Weights of a small contrastive image-text model.
Model: text encoder width 320, text encoder layers 7, text encoder activation quick_gelu.
Training: soap at rate 0.0015, 5000 steps, batches of 128.
Rows from block 3 of the text encoder of a small contrastive image-text model, named by matrix and row number. Rows with one number belong to one neuron. Each number is 200 + 20 x the weight over its row's rms, rounded and kept within 0 to 999. All counts start at 0.
Before each neuron's rows are labels from the 100 texts, of 14976, where the neuron reaches its highest value: "tokens" is the input token at the peak. Only what is clearly more common there than usual is listed. The data: photos of plants and fungi (iNaturalist).
# fc1: MLP up (text_encoder.blocks.3.mlp.fc1.weight, 960x320), inputs 108-161
# fc2: MLP down (text_encoder.blocks.3.mlp.fc2.weight, 320x960, transposed), outputs 108-161

tokens: "rosales"
fc1.586,214,245,192,161,225,177,206,167,211,190,210,221,155,210,175,213,215,190,221,203,222,154,179,147,199,221,208,184,205,201,165,196,197,219,213,231,188,187,228,190,205,220,178,188,220,164,178,198,211,197,213,203,187,231
fc2.586,171,197,223,186,221,199,224,169,201,218,215,207,221,173,201,208,208,195,208,199,188,177,181,203,216,225,160,182,191,201,172,215,173,201,205,226,224,215,177,230,210,216,209,196,181,202,205,212,187,221,219,226,200,216

tokens: "("
fc1.594,204,201,247,213,188,209,197,216,224,200,205,228,212,182,174,230,198,235,184,179,195,175,200,212,177,188,213,175,184,188,222,241,233,165,201,203,220,191,235,200,200,220,217,219,209,222,205,192,204,224,181,226,217,210
fc2.594,180,205,246,162,213,197,222,212,231,190,183,182,203,168,204,196,237,165,174,184,197,215,213,186,240,219,214,180,200,181,198,191,229,191,199,169,238,202,255,230,235,246,234,193,182,206,197,183,201,230,211,181,207,201

tokens: "cactaceae"; "asparagaceae"
fc1.730,208,215,219,174,194,213,205,196,185,179,190,207,202,228,183,189,192,206,187,168,237,173,188,185,211,228,202,168,208,170,218,187,216,165,192,232,210,207,187,190,241,198,218,222,163,204,218,214,190,191,182,202,192,216
fc2.730,146,229,186,187,185,222,232,209,203,172,211,165,185,186,178,201,176,243,220,181,177,197,181,174,156,171,168,202,224,221,216,222,225,198,181,210,170,207,194,205,202,227,181,210,189,177,189,155,226,188,237,204,205,223

tokens: "prunella"; "officinalis"; "creeping"
fc1.619,205,182,212,210,186,181,195,216,206,191,201,217,221,215,184,212,195,181,216,226,202,213,237,178,204,228,197,162,215,237,203,206,195,187,209,210,214,212,169,201,191,203,204,222,186,239,174,183,206,154,202,198,224,202
fc2.619,213,203,215,202,186,212,195,207,224,233,189,229,230,216,223,197,213,238,226,217,173,190,221,198,184,227,218,227,159,205,165,208,198,174,179,230,227,204,187,248,156,245,172,188,194,251,188,243,203,217,204,216,215,206

tokens: "magnoliopsida"
fc1.17,211,204,224,160,186,207,223,206,181,168,206,192,219,221,220,165,222,166,214,203,201,225,189,179,196,206,195,177,190,191,173,222,187,212,198,211,204,177,219,192,192,233,216,201,212,208,196,187,163,206,225,173,210,202
fc2.17,211,211,241,221,183,205,181,239,218,187,187,220,207,190,201,236,201,222,193,204,240,164,198,204,216,195,206,170,188,153,208,211,236,214,186,204,239,207,205,201,197,234,167,235,190,170,179,197,201,213,215,179,187,213

tokens: "rosales"; "cornales"
fc1.336,256,203,237,192,202,209,189,176,183,171,216,201,208,208,196,203,186,195,206,202,205,205,205,190,205,210,207,182,193,191,214,214,193,235,193,223,211,186,196,163,223,199,146,178,210,191,217,190,193,203,232,204,204,237
fc2.336,229,192,195,182,210,198,195,181,210,203,211,196,210,184,211,178,177,206,186,204,193,195,230,186,191,194,165,188,182,218,184,199,214,184,198,203,222,188,208,166,205,161,160,157,200,186,214,201,208,221,235,191,175,208

tokens: "larrea"; "prosopis"; "cactus"
fc1.272,205,195,189,163,212,210,208,194,172,186,182,209,221,193,188,178,182,196,212,177,198,192,222,206,224,172,219,190,208,211,215,189,197,207,200,173,201,211,165,197,190,194,226,184,176,215,212,198,222,222,237,172,217,182
fc2.272,186,166,195,193,207,196,189,209,207,242,210,189,210,193,227,184,171,219,216,212,202,179,232,225,226,210,208,231,211,190,195,221,190,221,188,184,251,199,206,225,207,253,225,231,200,205,220,178,203,187,216,175,224,204

tokens: "veronica"; "euphorbiaceae"; "gentianales"
fc1.318,176,195,201,213,196,174,196,213,242,224,244,224,208,205,193,226,153,181,166,210,175,236,212,179,221,208,238,206,208,208,220,227,206,207,199,232,215,215,226,214,213,179,185,190,213,230,230,218,172,203,181,242,154,197
fc2.318,201,217,196,179,165,205,194,234,186,217,191,215,193,190,168,191,193,191,200,190,197,191,238,221,177,255,190,185,187,208,175,171,177,175,200,180,200,183,219,184,222,220,191,187,200,213,205,217,192,185,205,201,199,215

tokens: "fabales"; "nightshade"; "viper's"
fc1.372,222,208,173,234,191,148,183,229,198,172,244,184,176,190,200,221,232,207,226,221,205,204,205,205,197,217,200,181,190,204,225,221,188,213,206,207,224,203,206,174,210,210,166,198,244,196,187,204,200,215,209,188,240,200
fc2.372,148,199,195,204,208,220,188,184,228,178,167,175,214,187,192,143,177,224,185,200,195,186,198,179,179,183,197,181,207,233,195,207,177,173,228,200,210,211,207,217,210,218,182,220,195,210,178,176,191,153,209,200,187,193

tokens: "cylindropuntia"; "zygophyllaceae"
fc1.70,177,255,234,236,185,217,192,184,181,221,193,183,186,221,200,211,195,222,224,185,213,225,169,201,242,221,201,198,212,198,177,228,202,208,195,203,227,173,201,211,251,192,230,182,171,213,204,179,188,217,220,191,185,197
fc2.70,183,205,196,201,181,162,171,181,165,155,204,219,199,176,202,199,202,216,207,219,218,227,195,201,206,236,218,249,206,223,144,209,211,199,215,203,167,161,188,190,202,172,192,220,201,177,235,201,206,200,185,189,173,231

tokens: "parmeliaceae"; "berry"; "bugle"
fc1.482,221,198,191,186,184,171,206,196,215,218,151,213,207,219,191,204,209,196,186,211,218,207,187,211,196,214,199,190,195,202,163,202,196,188,234,223,208,229,212,186,203,200,195,214,214,167,199,207,212,212,195,225,173,159
fc2.482,199,214,233,156,200,216,214,210,204,255,200,180,215,223,211,211,204,198,185,215,193,177,177,201,207,185,210,185,211,167,192,205,220,177,194,220,204,195,220,182,188,163,247,188,203,220,225,183,214,177,169,207,206,195

tokens: "magnoliopsida"
fc1.436,220,200,202,197,204,244,217,183,195,188,220,214,223,193,206,221,186,202,187,199,189,214,208,196,209,192,205,173,197,215,209,178,165,198,189,211,248,180,211,175,220,222,168,186,176,214,199,219,173,169,233,181,204,183
fc2.436,241,203,201,166,196,213,216,209,148,209,213,198,220,204,190,266,204,180,148,213,213,191,215,179,189,205,242,179,192,219,215,164,198,204,191,194,213,207,187,183,180,189,222,199,204,189,216,177,151,183,205,184,194,195

tokens: "magnoliopsida"
fc1.644,212,220,225,187,214,206,211,195,204,201,229,174,187,212,209,246,208,187,244,192,207,211,227,190,226,214,195,168,205,192,238,211,182,237,205,183,243,193,213,189,171,198,242,225,201,216,208,220,179,190,203,198,161,198
fc2.644,208,210,186,235,226,227,223,218,244,213,196,187,216,211,218,221,199,199,204,169,181,217,214,187,202,219,227,156,215,168,189,179,204,205,195,205,210,253,206,261,174,226,199,182,197,202,189,206,181,223,196,179,213,200

tokens: "cactaceae"
fc1.717,225,228,173,185,188,234,204,239,223,173,194,197,160,207,223,160,205,217,193,215,170,206,224,188,192,171,189,217,218,220,216,204,178,202,204,196,222,211,190,193,219,192,197,198,181,206,197,225,210,206,230,227,199,186
fc2.717,206,168,227,200,206,210,185,181,167,202,170,185,194,194,207,185,200,195,191,205,171,168,179,221,201,163,204,204,182,220,170,199,207,174,196,207,161,193,182,191,178,206,190,204,168,195,202,210,207,236,201,179,199,188

tokens: "stachys"; "vulgaris"; "crassulaceae"
fc1.600,167,202,209,187,191,195,213,201,186,201,216,209,200,204,218,212,233,237,206,180,196,220,202,194,180,183,218,206,176,182,225,200,188,193,204,180,160,199,200,192,184,187,179,203,203,217,201,224,195,189,180,195,180,194
fc2.600,214,156,187,175,220,214,167,181,223,196,179,198,171,203,208,208,223,187,189,216,202,182,205,186,235,201,227,193,216,239,178,168,207,201,177,198,219,193,208,211,175,224,199,162,180,206,152,208,195,173,204,221,195,203

tokens: "parmeliaceae"; "berry"; "twinflower"
fc1.567,211,227,201,196,208,188,204,192,195,227,175,253,201,216,179,231,210,169,182,225,221,188,141,233,215,182,211,186,220,202,184,175,181,190,183,214,198,173,194,169,204,182,217,192,233,177,238,198,211,170,205,204,201,182
fc2.567,205,192,199,171,199,194,210,195,200,206,207,207,201,204,197,239,181,181,175,206,237,168,167,213,160,177,221,183,194,208,177,199,177,218,179,195,177,189,225,188,204,178,202,212,178,206,200,216,203,174,230,205,236,176

tokens: "cactus"
fc1.304,220,227,190,207,180,222,249,208,179,214,230,205,240,195,178,198,208,183,211,164,210,204,210,163,218,193,229,214,161,216,177,207,204,232,198,205,221,198,196,184,190,222,196,184,186,207,166,200,225,219,221,137,174,199
fc2.304,216,197,177,192,186,221,213,222,215,204,193,190,206,237,232,190,171,213,224,202,188,197,205,202,235,203,232,178,228,190,207,230,153,230,217,219,212,178,224,192,226,212,175,179,184,197,196,210,183,202,188,187,198,200

tokens: "hawthorn"; "bedstraw"; "hedera"
fc1.89,183,177,209,199,190,185,197,217,216,204,177,230,179,201,205,226,214,214,208,242,161,204,231,180,212,197,217,191,183,213,189,223,237,210,230,243,216,219,197,169,213,204,203,181,193,193,218,173,186,198,199,218,230,194
fc2.89,218,166,212,204,200,190,183,193,236,169,245,189,241,180,177,242,183,176,215,234,175,204,226,194,194,219,168,183,214,198,189,210,216,187,195,206,154,170,198,212,232,228,214,218,184,202,181,171,179,195,219,178,162,202

tokens: "("
fc1.242,225,180,222,185,171,215,210,161,195,227,201,213,207,203,216,212,234,219,183,210,183,223,241,237,207,226,224,198,192,204,174,187,225,203,166,178,232,232,218,241,190,219,216,203,211,217,181,201,189,197,174,207,215,200
fc2.242,208,208,199,207,217,176,182,214,193,209,203,197,196,185,211,175,220,168,222,205,191,188,205,152,232,229,230,195,188,164,179,216,203,188,154,195,186,230,178,203,213,201,234,209,205,189,208,173,210,185,198,194,196,151

tokens: "cactus"; "phragmites"; "rim"
fc1.363,226,208,192,195,225,218,216,190,206,221,224,192,213,211,226,166,189,211,219,216,178,202,217,211,220,188,225,195,206,179,162,205,133,189,217,232,209,215,185,176,188,215,185,222,206,232,149,214,236,228,219,160,192,192
fc2.363,189,209,177,172,204,188,190,206,166,223,229,207,187,209,212,199,223,172,226,209,194,159,200,222,190,197,220,158,202,200,211,205,145,207,208,177,220,220,202,181,205,236,193,205,191,167,209,244,176,204,230,186,200,192

tokens: "fox"; "firewheel"; "butterfly"; "poppy"
fc1.640,191,228,215,250,168,227,210,187,208,192,238,211,186,154,209,188,231,199,175,224,216,211,210,164,202,231,185,184,167,187,243,215,206,193,225,209,214,185,234,194,192,218,176,158,206,212,189,204,179,178,191,194,245,202
fc2.640,194,210,237,209,177,227,207,156,219,197,219,232,213,217,173,199,224,207,181,236,214,190,213,196,235,199,199,197,195,218,239,202,251,194,209,209,203,180,181,183,242,186,201,164,184,193,188,217,178,198,194,201,210,209

tokens: "purple"; "pea"
fc1.678,224,211,239,160,215,204,198,177,193,193,224,192,185,204,200,216,202,204,190,183,170,239,244,189,171,228,209,184,162,214,245,218,224,221,207,166,199,203,190,251,155,217,209,216,196,183,225,203,207,204,192,189,212,202
fc2.678,235,182,233,193,216,199,188,188,236,219,194,175,205,188,247,204,216,197,150,160,170,201,225,181,186,199,203,176,186,171,199,195,186,205,202,171,182,206,198,216,175,247,201,155,219,177,189,228,222,225,211,204,190,200

tokens: "cactaceae"; "microphylla"
fc1.558,211,239,210,220,184,208,232,192,171,188,209,218,206,251,221,184,228,236,181,220,201,221,177,215,218,170,189,194,194,208,224,194,202,180,220,215,179,208,229,199,219,184,185,184,186,192,171,239,173,194,236,187,223,204
fc2.558,189,224,197,205,201,234,214,180,180,182,218,235,197,188,181,204,171,227,202,189,200,205,197,189,186,166,203,206,209,223,208,189,205,182,209,193,196,190,224,180,193,249,195,162,185,207,209,224,223,184,206,235,199,205

tokens: "ericaceae"; "rotundifolia"; "sarraceniaceae"
fc1.42,221,222,216,211,177,161,251,211,211,222,178,210,161,164,178,229,168,193,179,188,212,199,215,167,219,199,192,198,180,211,191,210,174,225,200,225,173,182,205,221,238,209,228,180,194,211,175,213,230,182,244,194,214,189
fc2.42,177,207,205,207,211,164,173,214,192,191,203,204,214,212,192,228,256,212,179,214,211,206,186,192,229,218,201,217,189,210,183,184,197,178,188,175,236,162,231,222,202,213,197,190,206,225,200,238,227,176,187,205,215,180

tokens: "sumac"; "purple"; "small"; "musk"
fc1.534,247,208,204,186,192,219,199,174,195,196,210,165,200,180,189,206,200,195,211,205,224,199,231,182,237,140,222,193,196,235,188,161,189,160,193,207,211,182,224,215,185,213,230,208,191,188,166,175,206,249,207,215,193,197
fc2.534,226,185,228,192,209,207,242,197,206,195,187,210,214,182,240,164,220,167,141,221,153,178,193,175,176,169,229,234,208,215,211,187,201,175,207,206,206,224,222,211,189,212,217,201,217,174,222,205,217,151,214,221,191,212

tokens: "ericales"
fc1.308,226,188,216,203,195,210,163,230,180,193,205,214,166,206,205,210,180,200,202,202,168,195,186,193,181,225,168,215,249,192,204,235,192,177,210,204,182,229,159,197,233,192,203,187,186,202,201,187,216,179,213,173,156,221
fc2.308,194,207,231,202,202,188,233,237,197,197,203,200,223,212,218,209,179,198,184,217,222,194,189,210,186,178,219,203,207,205,216,214,238,206,191,192,222,223,215,196,228,212,214,217,234,179,206,219,229,186,201,232,170,189

tokens: "fabales"; "cytisus"
fc1.728,196,207,219,220,170,195,208,165,236,212,191,192,194,204,187,211,218,181,165,185,192,185,225,206,188,179,182,195,235,205,248,205,195,231,201,200,235,204,165,203,183,196,192,222,188,201,188,218,166,193,192,219,185,190
fc2.728,206,230,185,196,245,183,182,178,167,196,215,169,190,183,218,238,209,189,186,211,211,200,182,229,179,209,182,210,202,210,222,181,218,220,181,191,227,195,206,220,195,205,157,221,207,208,197,176,191,200,181,216,246,262

tokens: "fox"; "scarlet"; "butterfly"; "polypodiopsida"
fc1.637,197,229,192,257,203,199,200,207,199,202,223,208,175,192,223,196,168,204,188,210,211,201,193,203,213,192,211,197,167,184,206,227,219,196,206,228,177,173,207,209,191,204,191,208,177,210,186,225,200,218,175,167,209,203
fc2.637,200,201,179,204,228,219,194,220,201,233,223,211,183,214,218,209,185,226,183,213,203,172,187,216,169,202,228,201,204,192,218,207,180,193,253,181,226,198,227,229,249,196,184,222,172,250,198,223,200,181,193,201,218,207

tokens: "ericales"; "amanitaceae"; "tussilago"
fc1.684,177,169,223,209,236,161,209,155,211,215,180,222,171,202,220,188,196,224,190,197,149,191,183,183,199,231,193,256,196,208,208,207,202,208,187,193,179,181,200,194,188,192,203,200,199,197,217,162,219,231,204,190,206,204
fc2.684,218,177,205,230,180,205,209,224,169,167,198,192,161,245,188,209,188,188,193,230,164,209,229,202,171,195,179,203,185,198,185,214,200,172,189,195,180,178,211,215,233,178,199,204,198,222,220,189,217,197,184,192,234,183

tokens: "asterales"
fc1.733,184,201,189,211,210,172,179,173,200,169,203,222,219,217,174,219,229,227,182,215,231,178,164,220,194,242,191,217,183,197,225,221,224,231,191,201,240,203,234,189,216,215,175,171,204,198,227,215,183,199,186,208,230,186
fc2.733,228,193,172,198,205,198,172,152,204,188,212,202,211,187,186,194,186,226,157,261,231,185,211,234,201,181,176,197,157,215,220,194,198,232,204,190,234,217,163,199,193,196,183,171,232,213,169,188,168,188,225,221,222,220

tokens: "typha"; "eriogonum"; "xanthoconus"; "sunshine"
fc1.542,193,197,164,200,171,182,201,200,183,210,192,180,235,179,202,247,220,217,224,196,211,180,190,177,217,183,176,211,174,185,195,204,195,195,201,195,163,188,180,218,201,206,233,218,246,227,222,208,215,176,198,239,206,218
fc2.542,194,218,217,188,184,184,197,226,184,186,186,217,160,199,190,194,185,186,205,226,147,175,181,203,208,193,173,237,192,202,224,191,181,201,200,160,200,207,176,199,210,182,179,212,211,187,184,180,215,213,230,196,186,168

tokens: "magnoliopsida"
fc1.116,209,216,192,200,202,198,196,219,207,194,154,203,185,188,191,201,188,185,189,188,204,197,211,233,209,202,220,157,193,215,223,210,178,272,183,198,188,215,192,191,217,217,186,203,189,200,241,179,169,230,217,212,197,196
fc2.116,218,218,211,193,193,236,173,202,197,197,199,179,178,199,187,195,201,208,187,194,199,177,210,203,167,191,209,201,203,208,191,205,203,203,236,179,193,175,191,249,205,153,203,204,211,191,173,225,175,191,206,175,201,212

tokens: "typha"; "silybum"; "echium"; "carduus"
fc1.206,201,191,193,216,182,163,199,193,195,217,132,211,233,200,196,212,190,206,218,228,140,266,188,235,215,195,187,196,201,216,196,190,200,187,185,200,229,208,149,205,227,228,224,206,224,215,213,234,222,187,176,216,195,196
fc2.206,200,188,225,180,178,169,164,224,190,234,169,213,183,193,213,163,233,203,203,242,216,197,201,199,195,195,220,172,211,197,183,237,197,190,228,180,164,169,188,222,225,207,234,220,171,186,221,201,223,206,256,184,197,200

tokens: "fabales"
fc1.466,212,216,199,216,213,228,225,197,206,227,210,168,217,226,205,201,189,214,161,200,213,224,180,198,190,218,188,206,226,223,211,215,202,194,198,226,219,186,184,237,201,228,194,201,233,228,180,210,174,191,227,192,203,228
fc2.466,194,236,213,267,230,221,186,173,193,183,185,188,181,221,196,193,236,176,175,216,202,207,205,193,186,192,207,226,228,161,168,226,175,222,179,189,244,186,192,229,172,207,202,237,222,209,203,215,224,199,201,183,223,157

tokens: "canadensis"; "cylindropuntia"; "yucca"; "rhoeas"
fc1.704,194,209,198,201,219,227,193,165,230,213,166,221,205,209,173,191,188,194,213,218,193,189,204,253,217,190,203,201,178,192,234,194,217,186,200,216,190,197,192,206,194,218,229,238,189,194,243,194,212,178,209,158,178,186
fc2.704,208,200,192,196,204,231,215,189,203,219,194,189,213,215,190,193,173,200,200,182,193,187,250,233,223,195,204,200,209,215,228,157,221,196,166,206,175,211,226,186,206,256,221,179,196,220,196,192,229,206,181,220,195,140

tokens: "fabales"; "willowherb"
fc1.645,229,207,227,201,212,190,197,196,206,210,237,220,190,186,239,224,208,211,212,215,203,226,215,209,189,228,185,191,187,214,184,216,162,203,241,168,221,209,173,209,180,228,210,204,201,192,159,217,172,194,206,173,193,194
fc2.645,190,197,226,207,248,225,182,191,186,214,202,176,187,219,245,166,214,217,198,201,209,207,174,202,209,183,162,198,204,201,213,192,191,216,178,172,219,228,214,212,186,212,172,211,213,198,150,196,214,197,173,171,226,204

tokens: "cylindropuntia"; "acanthocarpa"
fc1.33,192,236,173,225,229,207,187,209,217,236,231,196,199,232,195,213,168,221,214,169,194,193,177,189,209,179,186,199,202,220,204,162,178,193,254,205,212,211,146,203,212,205,207,195,204,205,200,188,168,179,200,213,228,212
fc2.33,169,220,217,187,202,216,204,186,188,218,211,209,250,186,189,176,197,234,164,221,220,198,189,213,234,182,169,201,206,209,198,202,199,187,225,206,206,217,177,193,186,218,205,214,163,213,183,235,201,183,234,198,213,195

tokens: "purple"; "pea"; "lamiaceae"
fc1.561,253,217,201,167,203,162,167,182,180,208,237,202,183,157,183,191,205,186,194,180,177,180,228,195,213,194,209,193,194,198,223,184,174,215,191,190,192,230,173,223,174,210,202,231,236,171,183,256,186,189,195,170,202,192
fc2.561,231,174,194,177,218,213,192,214,194,201,192,200,223,204,193,194,220,175,164,200,199,203,202,199,171,224,213,169,185,233,219,179,200,245,181,197,210,237,172,234,203,228,175,209,199,183,192,186,219,172,181,187,219,205

tokens: "rosales"
fc1.195,214,224,213,187,219,208,204,199,195,191,212,253,187,202,201,199,191,201,217,195,194,187,214,195,189,218,154,178,217,202,195,167,246,193,166,200,212,207,213,209,201,247,209,193,168,149,172,172,212,207,191,190,217,238
fc2.195,239,225,226,206,224,165,207,253,221,191,211,222,191,214,213,153,187,227,216,237,207,188,187,237,197,193,186,209,199,206,191,203,200,231,189,200,189,207,193,189,240,214,228,209,216,208,227,223,217,205,245,189,192,211

tokens: "asterales"; "veris"
fc1.596,181,212,195,192,196,237,209,152,197,183,201,174,248,199,195,219,197,225,223,223,196,186,182,198,186,220,222,228,155,234,180,170,192,200,201,230,197,212,197,170,155,184,220,209,206,194,217,188,203,225,201,224,210,198
fc2.596,201,163,185,196,163,199,236,237,218,171,154,205,230,222,200,210,166,196,221,201,196,165,213,204,187,232,202,187,197,212,222,238,240,236,191,202,221,179,205,223,188,198,200,228,231,215,182,211,180,178,211,220,202,173

tokens: "prunella"; "polypodiopsida"; "rhytismatales"
fc1.9,182,207,230,210,189,217,176,203,228,211,209,201,194,200,194,213,170,190,164,227,218,227,239,168,218,202,202,193,167,185,204,176,194,206,214,218,217,178,205,208,199,186,161,175,211,219,210,183,189,174,187,241,194,189
fc2.9,178,176,222,209,163,162,177,173,216,217,203,174,218,214,246,192,198,223,191,208,217,179,208,217,224,186,179,196,211,227,210,206,220,184,189,206,214,176,181,169,226,239,183,220,200,209,226,202,192,187,191,218,213,189

tokens: "ericaceae"; "fulgida"
fc1.285,206,226,209,198,220,198,193,230,223,204,189,188,220,207,223,203,226,258,207,239,186,227,174,184,189,231,238,207,224,203,188,182,224,206,210,149,187,213,194,226,235,215,210,220,207,184,187,184,225,201,211,186,220,199
fc2.285,179,180,199,199,200,186,206,233,196,189,243,210,186,214,203,222,167,179,180,207,230,185,209,209,240,216,202,201,207,197,185,195,193,199,224,205,193,193,222,165,179,189,224,212,195,221,214,187,204,203,238,180,197,203

tokens: "cylindropuntia"; "yellow"; "crow"
fc1.667,204,199,207,205,223,216,209,188,201,226,234,186,218,173,193,215,192,212,193,195,180,179,213,218,216,228,163,205,200,216,193,198,221,196,197,250,215,180,209,203,215,220,210,195,179,193,219,185,200,196,183,164,203,209
fc2.667,175,205,207,223,244,202,233,194,173,172,243,183,217,172,207,176,223,194,216,198,199,191,147,236,209,226,180,199,204,208,185,207,209,209,229,187,180,211,226,238,190,202,193,190,211,198,165,170,165,182,169,175,189,203

tokens: "sumac"; "rowan"; "-"
fc1.124,217,194,198,195,183,192,204,190,189,204,190,174,190,223,212,214,204,175,213,205,204,190,200,181,216,174,186,166,217,179,202,204,212,174,160,183,179,223,197,191,185,238,203,195,192,230,184,197,192,185,162,189,204,191
fc2.124,194,208,229,235,212,214,200,210,195,217,202,212,213,213,200,206,188,157,218,221,188,208,202,197,173,187,220,220,204,183,207,230,171,211,150,155,202,212,205,187,209,162,211,175,201,172,206,208,217,190,170,211,198,199

tokens: "cactaceae"; "zygophyllaceae"; "microphylla"
fc1.144,209,207,165,207,207,245,211,189,175,190,198,203,176,218,201,201,178,233,228,184,195,221,203,178,207,188,231,227,194,225,183,193,173,192,213,233,241,236,196,204,172,207,173,186,155,210,210,209,238,204,202,187,192,199
fc2.144,223,197,193,179,181,189,213,232,196,222,205,188,189,209,220,153,195,210,202,195,205,231,213,206,196,184,195,189,191,200,174,190,187,157,239,218,193,205,241,210,244,158,173,194,181,172,195,176,227,204,209,212,214,190

tokens: "cactus"; "mesquite"
fc1.744,237,222,157,197,212,177,196,172,228,231,241,175,245,237,222,187,212,213,201,200,170,186,216,211,224,210,234,210,214,166,193,186,153,212,180,188,211,178,224,183,217,223,211,168,159,203,216,211,199,240,254,199,209,166
fc2.744,173,238,160,190,222,207,204,225,206,201,208,183,194,205,188,198,201,236,195,223,202,220,232,225,227,203,221,188,204,180,208,219,205,185,206,206,217,149,220,193,195,183,197,185,179,190,215,205,215,228,196,188,202,185

tokens: "("; "medeola"
fc1.101,221,187,220,161,209,167,204,193,238,193,196,215,212,176,207,172,212,199,180,194,172,219,177,182,184,191,195,221,195,181,188,198,224,208,190,208,193,194,234,191,218,196,209,172,169,253,208,177,202,192,238,201,209,223
fc2.101,213,201,207,246,189,206,196,233,177,200,194,195,172,182,157,212,171,206,177,232,190,217,200,212,202,215,198,190,181,181,207,184,214,150,176,194,178,224,212,229,198,207,166,169,208,161,204,203,194,213,220,168,208,186

tokens: "("; "canadensis"
fc1.167,208,184,258,190,193,225,191,188,241,193,186,226,212,209,182,222,178,180,193,190,209,221,217,179,229,186,208,207,169,205,183,195,213,169,183,202,210,188,213,195,193,220,222,186,207,193,196,210,211,196,212,165,202,173
fc2.167,212,178,208,210,235,207,235,185,210,205,170,187,195,194,200,182,198,186,196,204,218,206,234,168,181,242,204,191,191,160,215,206,218,202,180,179,201,192,227,197,186,197,192,223,191,226,188,209,217,188,168,182,197,183

tokens: "cylindropuntia"; "mesquite"; "cactus"
fc1.392,208,199,207,169,197,199,209,186,182,186,219,211,214,193,189,204,242,192,197,200,202,171,215,222,250,226,214,225,183,195,224,222,166,228,197,238,253,193,213,233,192,215,216,204,190,204,208,203,181,226,236,186,225,229
fc2.392,220,156,200,235,190,222,220,217,200,183,165,194,211,218,189,184,224,232,195,193,227,201,168,175,168,213,182,202,202,203,186,206,226,223,179,203,176,199,219,197,214,224,220,169,184,176,198,173,199,218,216,198,199,194

tokens: "rosales"; "carolinense"; "garden"; "asteraceae"
fc1.38,238,163,232,218,181,183,186,242,181,204,209,202,193,188,177,174,226,201,174,192,205,206,218,208,181,213,143,194,181,241,189,218,209,219,210,205,212,187,205,215,176,212,213,170,221,154,192,175,218,225,226,230,203,208
fc2.38,188,226,198,191,176,209,217,215,228,222,205,199,155,185,172,215,193,222,215,200,220,215,161,220,164,203,230,220,206,179,205,169,235,170,195,227,178,227,202,199,215,179,216,193,183,202,189,245,204,220,146,190,203,209

tokens: "rosales"
fc1.307,190,210,227,193,186,185,221,231,201,182,228,214,172,266,223,191,183,208,192,239,188,180,195,203,197,235,205,192,217,178,171,257,240,230,216,223,209,216,195,213,224,177,219,213,198,200,207,210,198,197,187,212,210,229
fc2.307,231,173,241,204,222,198,206,197,184,214,238,243,212,186,204,223,195,200,193,185,216,211,200,180,183,192,198,180,222,159,180,209,213,164,207,196,163,181,214,238,245,195,217,197,197,203,224,203,214,233,188,200,140,220

tokens: "rosales"
fc1.147,234,170,231,179,215,237,186,193,194,183,203,193,212,180,207,189,205,186,232,229,194,192,204,194,182,198,206,205,180,217,174,189,233,189,190,225,205,214,228,181,205,189,197,182,211,186,197,217,190,205,219,214,229,246
fc2.147,204,215,184,222,213,191,216,207,189,204,218,176,227,176,213,188,218,204,187,201,193,207,206,209,159,218,207,217,143,199,200,203,221,208,198,228,235,170,245,203,179,207,176,194,190,167,182,199,165,217,225,180,201,214